A small contrastive audio-text model, trained from scratch.
Model: 4.91M parameters, log mel input, encoder arch conformer, encoder norm rmsnorm, encoder activation gelu, encoder num experts 4, encoder layers 8, encoder width 128, text encoder width 128, text encoder layers 6, text encoder norm layernorm, text encoder activation swiglu.
Rows from block 3 of the audio encoder of a small contrastive audio-text model, named by matrix and row number. Rows with one number within an expert belong to one neuron, the router's apart. Each number is 500 + 50 x the weight over its row's rms, rounded and kept within 0 to 999. All counts start at 0. Numbers have three digits each. After the name is the row's rms in percent of the matrix's.
Before each expert's rows are labels from the 100 clips, of 14976, where the router gives the expert most weight on average: "responds to" is what is common among them. Only what is clearly more common there than usual is listed. The data: short read English sentences (LibriTTS-R). In brackets: how many of the 100.
# router: router (encoder.blocks.3.mlp.router.weight, 4x128, trained with AdamW), inputs 0-127
# up: expert up (encoder.blocks.3.mlp.up, 4x128x128), inputs 0-127
# down: expert down (encoder.blocks.3.mlp.down, 4x128x128, transposed), outputs 0-127

# expert 3
responds to: the word "i" (40)
router.3 095:547580471493515612453395529502529415594543480558571475459474529537529460553370469614505518502492519478505480546514629475527543497453573488538526565455508461451488538495461603461474541519569483567448541495547483475398474529475496597407492549574535517407534538449517490468514530507514514401444483490381441406514527481476450509488563497515530459557552516488406550437547514536514520490456
up.10 103:442483461510416574473482503551477587468569442491479516550538437464449442423618486362467567483452489459498602523513403443472563434429494507454520569466564515528484598454525477559502494528466484479447443471486502467500571395481523414461548603446417496430432432506540470499516403503510500468464509556479525526448529545479508491444427571565515523440463442522545511538426429461480463494563
down.10 097:469514481529513595537428542549474550430451526395518490450509537435473439583522515567484540433544512519524612413618465503591554531402501469524512485499490526543524494468391421523624471505438435504445487545505447470517538422556553426529472595456503492533453481434498529468482523517496512410502520503543494510399525476568519543417490503510469598550530507492419520494542580620480493536540
up.11 109:486506478563493569502435497545481498527494521613535390480438519516472520453524495490540489544483472462504580488463469460496499587461464476445551500547572499439529473512467445483459569409553593490498608435407474338488463561449492465495438567470589509478429510403483517533592545583507504479503505482475572515491489411547444377541523557514478507421469525628538506450533529501486451470437
down.11 113:498553571555555492593507475540510464540551504432458513576547568523489526517531484577532428426496541505509436526449537499451425455412604541534541473458490496551483492460460471438547539548486609475527457481438581396468445425495533555465544502445569513434591503459490473561466490513516391438500471567558495526571512455623454493445517538390544466444452493506445485501487474597543453573422
up.12 088:549442644545442551480472482533466575482544424594441500465491490436461547542504519402618458481502545593538483537453475618483562434490506546562551477534536528454626448533548513533505512486506545587497483467478503567492514544473525484549518454448618482531448552442534512451450466561472436551446512458493515526501520610557532474485495507484559552530475481488506494435459621420537444580540
down.12 105:567534435536550451546519467619490495493485480421579444528612579488472521530552441560494464492489556498481554509524578598451530475475426432401444570505456553494512514489503399507520541490474520559436454528463502420517467485549441368492607497522464518487448491486480465512507473476579513432403604519439533565474439505507501510477527467405517447607498469522522451466465458509492620550551

# expert 1
responds to: voice: male (75)
router.1 107:488454359554529446480484495474421484434547539384458556542573476460565487541458496474428418484485524476483575433481441448423485444542499559479506429514518474556509433485479504546519458563492475419497494578456550506534578459591481496501453540487477555575376548489496539510461514433523541618501466520587563426494442521569483508433567460510417536516424493453439467591430508528488559558490
up.10 090:434500463533547470520472512547536489411424457495600529495469471474378407441461446494387464553456540483494434531481446532460429371477417449402485511503549432441409490464457452495416438344473511471493508467427451471503405510436518468505496475457560441487497478522546488438518416526448502460474437534463536508550429474512433479427486544538500520478537465608493497462576522483469458499521
down.10 080:494460354468436498515504468487534524488530415404557432430460555511538568499467483484527436587478482463572422421450437433550543485463498452563520544467638496360490496576435471441481486401547533538480460386474434413468491460440481533491550501502468439520516445475507455482458524505453451460579445489458541515505498531514535434507491412580472468534541400533488484495533501467407505512498
up.11 114:517540555444597447600491475467468528436464580546435506479537430414493516445422552508519492410545543445505547574538579460424483508480494581454502520559513538501427447473482565386504492486488416538476407431536472460486534449489518566576483544548544499461502521472438429530488460463398515464407481490407346518465516429529444455479512488517444405501544469505539532507487400543471498463487
down.11 128:497510563467502507563579429445525490506464552460436603481520439465462516462475489479589530451498443512387493471558485563527570552467437516477444550510488615628574534480440523464543498561533490504459549512464488517602615538522468557517461433505355545511463551489504420483582449511477490516482510513462455529483527489462400481486562533478554475507582467565534440420498503452567425606522
up.12 087:510508493508510492569534473542507473441422555632581456470463505488423443498499485453534486524463554454456486449577496460511439457483463404438527487532554559448372480436376443488564513471581441485447494438527454527576520451501584521569526395489486456587470410506476512439622469553527492536521538486509584492450372435478493462514514490490440535526540454567493463434548432511473497516459
down.12 101:494543436538548442536516507483538439492464453416506487583448469499463485552543492522524435538544518524518502469532551530493517439472382490548384464509463509455529514451588533524468458499533454467539491516556500494560434510511466453470455544581530517508388522636500524455537426438482545541487497609442483466509553429699436571524461448541456497477522511567534467514512480470452384610484

# expert 2
responds to: the word "to" (43); the word "of" (25)
router.2 106:521425620448484472538525532520628579508451489563481512477474432467514567449605516409597531504572502534495427514481456586570513597584480527510480485571511528557518496520484475571462584531499537504541497463483470540522472535473525425590557418482497482519574471569507497527502460537492501526550542512488459638534553509481589528606439510525528508476546591561622447469513469474557461507540
up.10 118:552506556442552447536442557530426545519379560480518476556478380440474439522427509612505448437484615496464528456503472496487487563365471483403453457447585540433517495500488568450492516509454481542504488495549443557445564557525498487624463497479424559462502505520443435450542429534429582513495505492425461471467511390515506470497493504485406480552544497550511533538527448538419484453495
down.10 110:523497542456565477469418519492545514545484515557473505483477426459536428460453543556467503372496575487425589569589433449512516481477460516525463565496525519498491493480468520553530534562406433451527524455556449421498521570503475571475605573428538490454509532615612413561479555592593581499528559444433507438553523478547512516494483561509476479440496484417507550523452490395474514569496
up.11 103:512566497530471489487606424492496467485388525595528549427406523520554474568532644495533400537488488450455478476430555488496485538464412417580477421533518507404570471489513479458502456500529477522521538467481455531528456462421428466463502515462488539457429445480478498555484528416461523495473586458535450491554487502493547486585583460518494584535487512376636440492465417503456500508468
down.11 096:526502525472391419483545540518538438510475471577533502584419567479460581529552427438597562564438502423540536509538534498509452418525509534518571479462385479555491536530560497528548533430614522547612465445468525485548444491523480530472467464539434461530524523509510545489480533442493474408571506488475473455498550503449565497520488610387548483472428556518523411468553606429469454542516
up.12 090:417570452490477427522486573482464465528475472475481459532485517480437491441407494602515564577456481479540520620463553456468496542457475441526490572460498493438498525610513529464549500411470455572411525432462513480454536411574508453497471552477462440504422445404455498540509564518476602441477493539472522449623489412506366429422510517482433534481544457541465508496562451507476475488432
down.12 106:507586455437485493534458540476580526530425426470471479514526513464588461498440500503517462695461493481508511503473493548402496536473529494488483543470516452417528559584461468470547416474461519542405461513473480551430463504508549406527490527605515499507619567350474554464527481505492572406453530481476530443478437473551450499548508500527542502539491504552487468528529539577534397465404