config = dict(
    encoder_arch='conformer',
    model='contrastive audio-text model',
    dataset='short read English sentences (LibriTTS-R)',
    train_examples=26041,
    n_mels=80,
    hop_length=160,
    input='log_mel',
    spec_augment=False,
    win_length=400,
    tokenizer='word',
    vocab_size=5132,
    loss='softmax',
    embed_dim=256,
    encoder_norm='rmsnorm',
    encoder_activation='gelu',
    encoder_mlp_ratio=4,
    encoder_head_dim=48,
    encoder_fused_qkv=False,
    encoder_qk_norm=False,
    encoder_inner_norm=False,
    encoder_moe='top_k',
    encoder_drop_path=0.05,
    encoder_num_experts=4,
    encoder_moe_every=2,
    encoder_expert_mlp_ratio=1,
    encoder_experts_per_token=2,
    encoder_shared_expert=False,
    encoder_subsampling=4,
    encoder_layers=8,
    encoder_width=128,
    encoder_positions='rope',
    encoder_kernel_size=15,
    text_encoder_causal=True,
    text_encoder_width=128,
    text_encoder_layers=6,
    text_encoder_norm='layernorm',
    text_encoder_norm_position='pre',
    text_encoder_activation='swiglu',
    text_encoder_mlp_ratio=2.67,
    text_encoder_head_dim=16,
    text_encoder_fused_qkv=True,
    text_encoder_bias='all',
    text_encoder_qk_norm=False,
    text_encoder_layer_scale_init=1.0,
    text_encoder_parallel_block=False,
    text_encoder_inner_norm=False,
    text_encoder_positions='rope',
    residual_init='none',
    optimizer='soap',
    beta2=0.99,
    learning_rate=0.0019,
    beta1=0.95,
    shampoo_beta=0.95,
    eps=1e-08,
    precondition_frequency=32,
    max_precond_dim=1536,
    one_sided=True,
    adamw_lr_other_params=0.0014,
    max_grad_norm=0.5,
    cautious_weight_decay=True,
    max_steps=7800,
    batch_size=128,
    epochs=38.3,
    lr_schedule='cosine',
    final_lr_fraction=0.05,
    warmup_steps=780,
    weight_decay=0.2,
    adamw_weight_decay_other_params=0.05,
)
Rows from block 2 of the audio encoder of a small contrastive audio-text model, named by matrix and row number. Rows with one number belong to one neuron. Each number is 500 + 40 x the weight over its row's rms, rounded and kept within 0 to 999. All counts start at 0. Numbers have three digits each.
After each neuron's rows are labels from the 100 clips, of 14976, where the neuron reaches its highest value: "responds to" is what is common among them. Only what is clearly more common there than usual is listed. The data: short read English sentences (LibriTTS-R).
# fc1: second MLP up (encoder.blocks.2.mlp.fc1.weight, 512x128), inputs 0-63
# fc2: second MLP down (encoder.blocks.2.mlp.fc2.weight, 128x512, transposed), outputs 0-63

fc1.159:506556447507554461483548537425554516422461523471546460546522469473559525434563509557453542536539498502525519554482523527413550435475478525566507523438488516442545464545509525468460518480405416
fc2.159:526496511543469532534523456563459460554529466476478623386468500490451476473477474450514511492487524529492509465530483457577457526544513460444475480529531465521453502471425584532562414528508609
responds to: voice: male

fc1.426:511578467512464432490454591442486428550481518455546458460498456496479504470545543506512454489470478494525485468458546457476542500507516561456424493465473437504460507499535573484437543401466447
fc2.426:467486545517505562457501452521504511481542488562506557471451487509518436507468459508464523535517555497486505554561408505529486539515491480583584541544502501498509495504471420565549449606489534
responds to: the word "to"

fc1.13:476434519505476477487545501540539530518513522419497510572537518489434535497488551512477448507514399538556450503490475471432509477491449566470466496460493539454414460480552480458470454491505536
fc2.13:503455475501444466467515486453393470480572454476512497552567480503455523524462588521496399527527468471482440495517559515542494529455465535511518550542529482459501500515547513544429521530455540
responds to: the word "the"; the word "of"

fc1.173:470436491469469469471538548533472571550553510428528498573480538451441524494494500515471462577568435509553466551497463535527496470474464511559528496478436562500448472510561483490490422532489558
fc2.173:510459518506460512504516473522457514429575500503470447535569495510444514529419524496501472445502463496485394527466521491440538476519497500473449536516518472465521508463510431523381589456453510
responds to: the word "the"; the word "of"

fc1.282:520573478518576560517545410446471498455467431528541485519509373515501520484593457497480532521510459436585527500426518506518538506545524453468527505463525531464542489519529516471426453491357476
fc2.282:420420521476451445471445554550550529561552492495488491488504620508485456542437509478546516465488528524459483534553455526489446458481493537521523519537501493530507547486469530489563467563596509
responds to: voice: male

fc1.316:454434483511500514453522473510545472487432524393473514542455468524545484532528530521493503477466495526547458506493528415358492459471445536480420522479536475490475459478547476421500433477508504
fc2.316:512456451525489448457509522464442465525495470468499565520587489500548475485496637515494418472521460498547582499512504514520466557567495489479465482531524445478511531578559506547493457477486517
responds to: the word "was"

fc1.191:505512454486457527422531524518519438426533551489475428497545534476516484453426461512527520546522527507487382529421479469439521512472520502436491466445494530447564511463460530486610494564530511
fc2.191:487457460555531493509482525523493492537474508513495557434453585567523562460520534483455576490500502473502486449476469513553474477518547436454539453552519506555542461491502558445481523471474492
responds to: voice: female

fc1.350:518426507506490479476537428510533507464444545396531478515504484482545485531518536545517487525457495539568472524417523468429503473505498533519468503475506472432495531455489445462479432477510462
fc2.350:499460508525511480484509523439505523514493474475455571511558548541539450508426566492521425466523459509490506474567498529493536560594513431553471520478513503519601505536462537622465482456501538
responds to: the word "was"

fc1.402:449450508497442486415521483551508568441479475515504486537517518511444512497473490450460465533562455562520473487471451561480493475469504546572507501514446585463490500539526478420510413498450577
fc2.402:519450499444441510533524488490455470458509544466491486476505585490481524549484528515461487451496507493503444510518467539460490465502518427449522522537575468558467470449496484519419548531456458
responds to: the word "the"

fc1.132:485509456514467479452510478489471437382456497492502487486505478492444564459433534477459506486469553490526462508456463522501467514475564454563526527481503555516511443479470529424531520513538476
fc2.132:492516458500500455471532545518552490469570501498492491487400488503489548507494533521522542498419477533530497557454494521477500462459556562577485441558467531497528477521476554520500522482500461
responds to: voice: female; the word "i"; the word "my"

fc1.314:515543481496484440515520520508482488475468502512539465511540471565543529494501504506489489481518513486515424593597438522505491501466479474505501447495591469542448454520498600504523519468404591
fc2.314:498418575479559546475453484479561542545532499551459504474509500413439414489470543505479474550500528498489521415440526458497496533552510526466521488469418537487506485425502430508504499509529389
responds to: the word "the"

fc1.445:581540519455521536508518485542542524467430493509497470553499409479502509492614545511484429533496471515599472610526506490521495538539496445499485492516494526469517503484495490498459535521394465
fc2.445:430437523540495447472533527518505451534552478499537532402513552508484484454389493482513576372479505493431584457508520519516524497494533544521493485439512510534493535510486509521510429465519566
responds to: the word "to"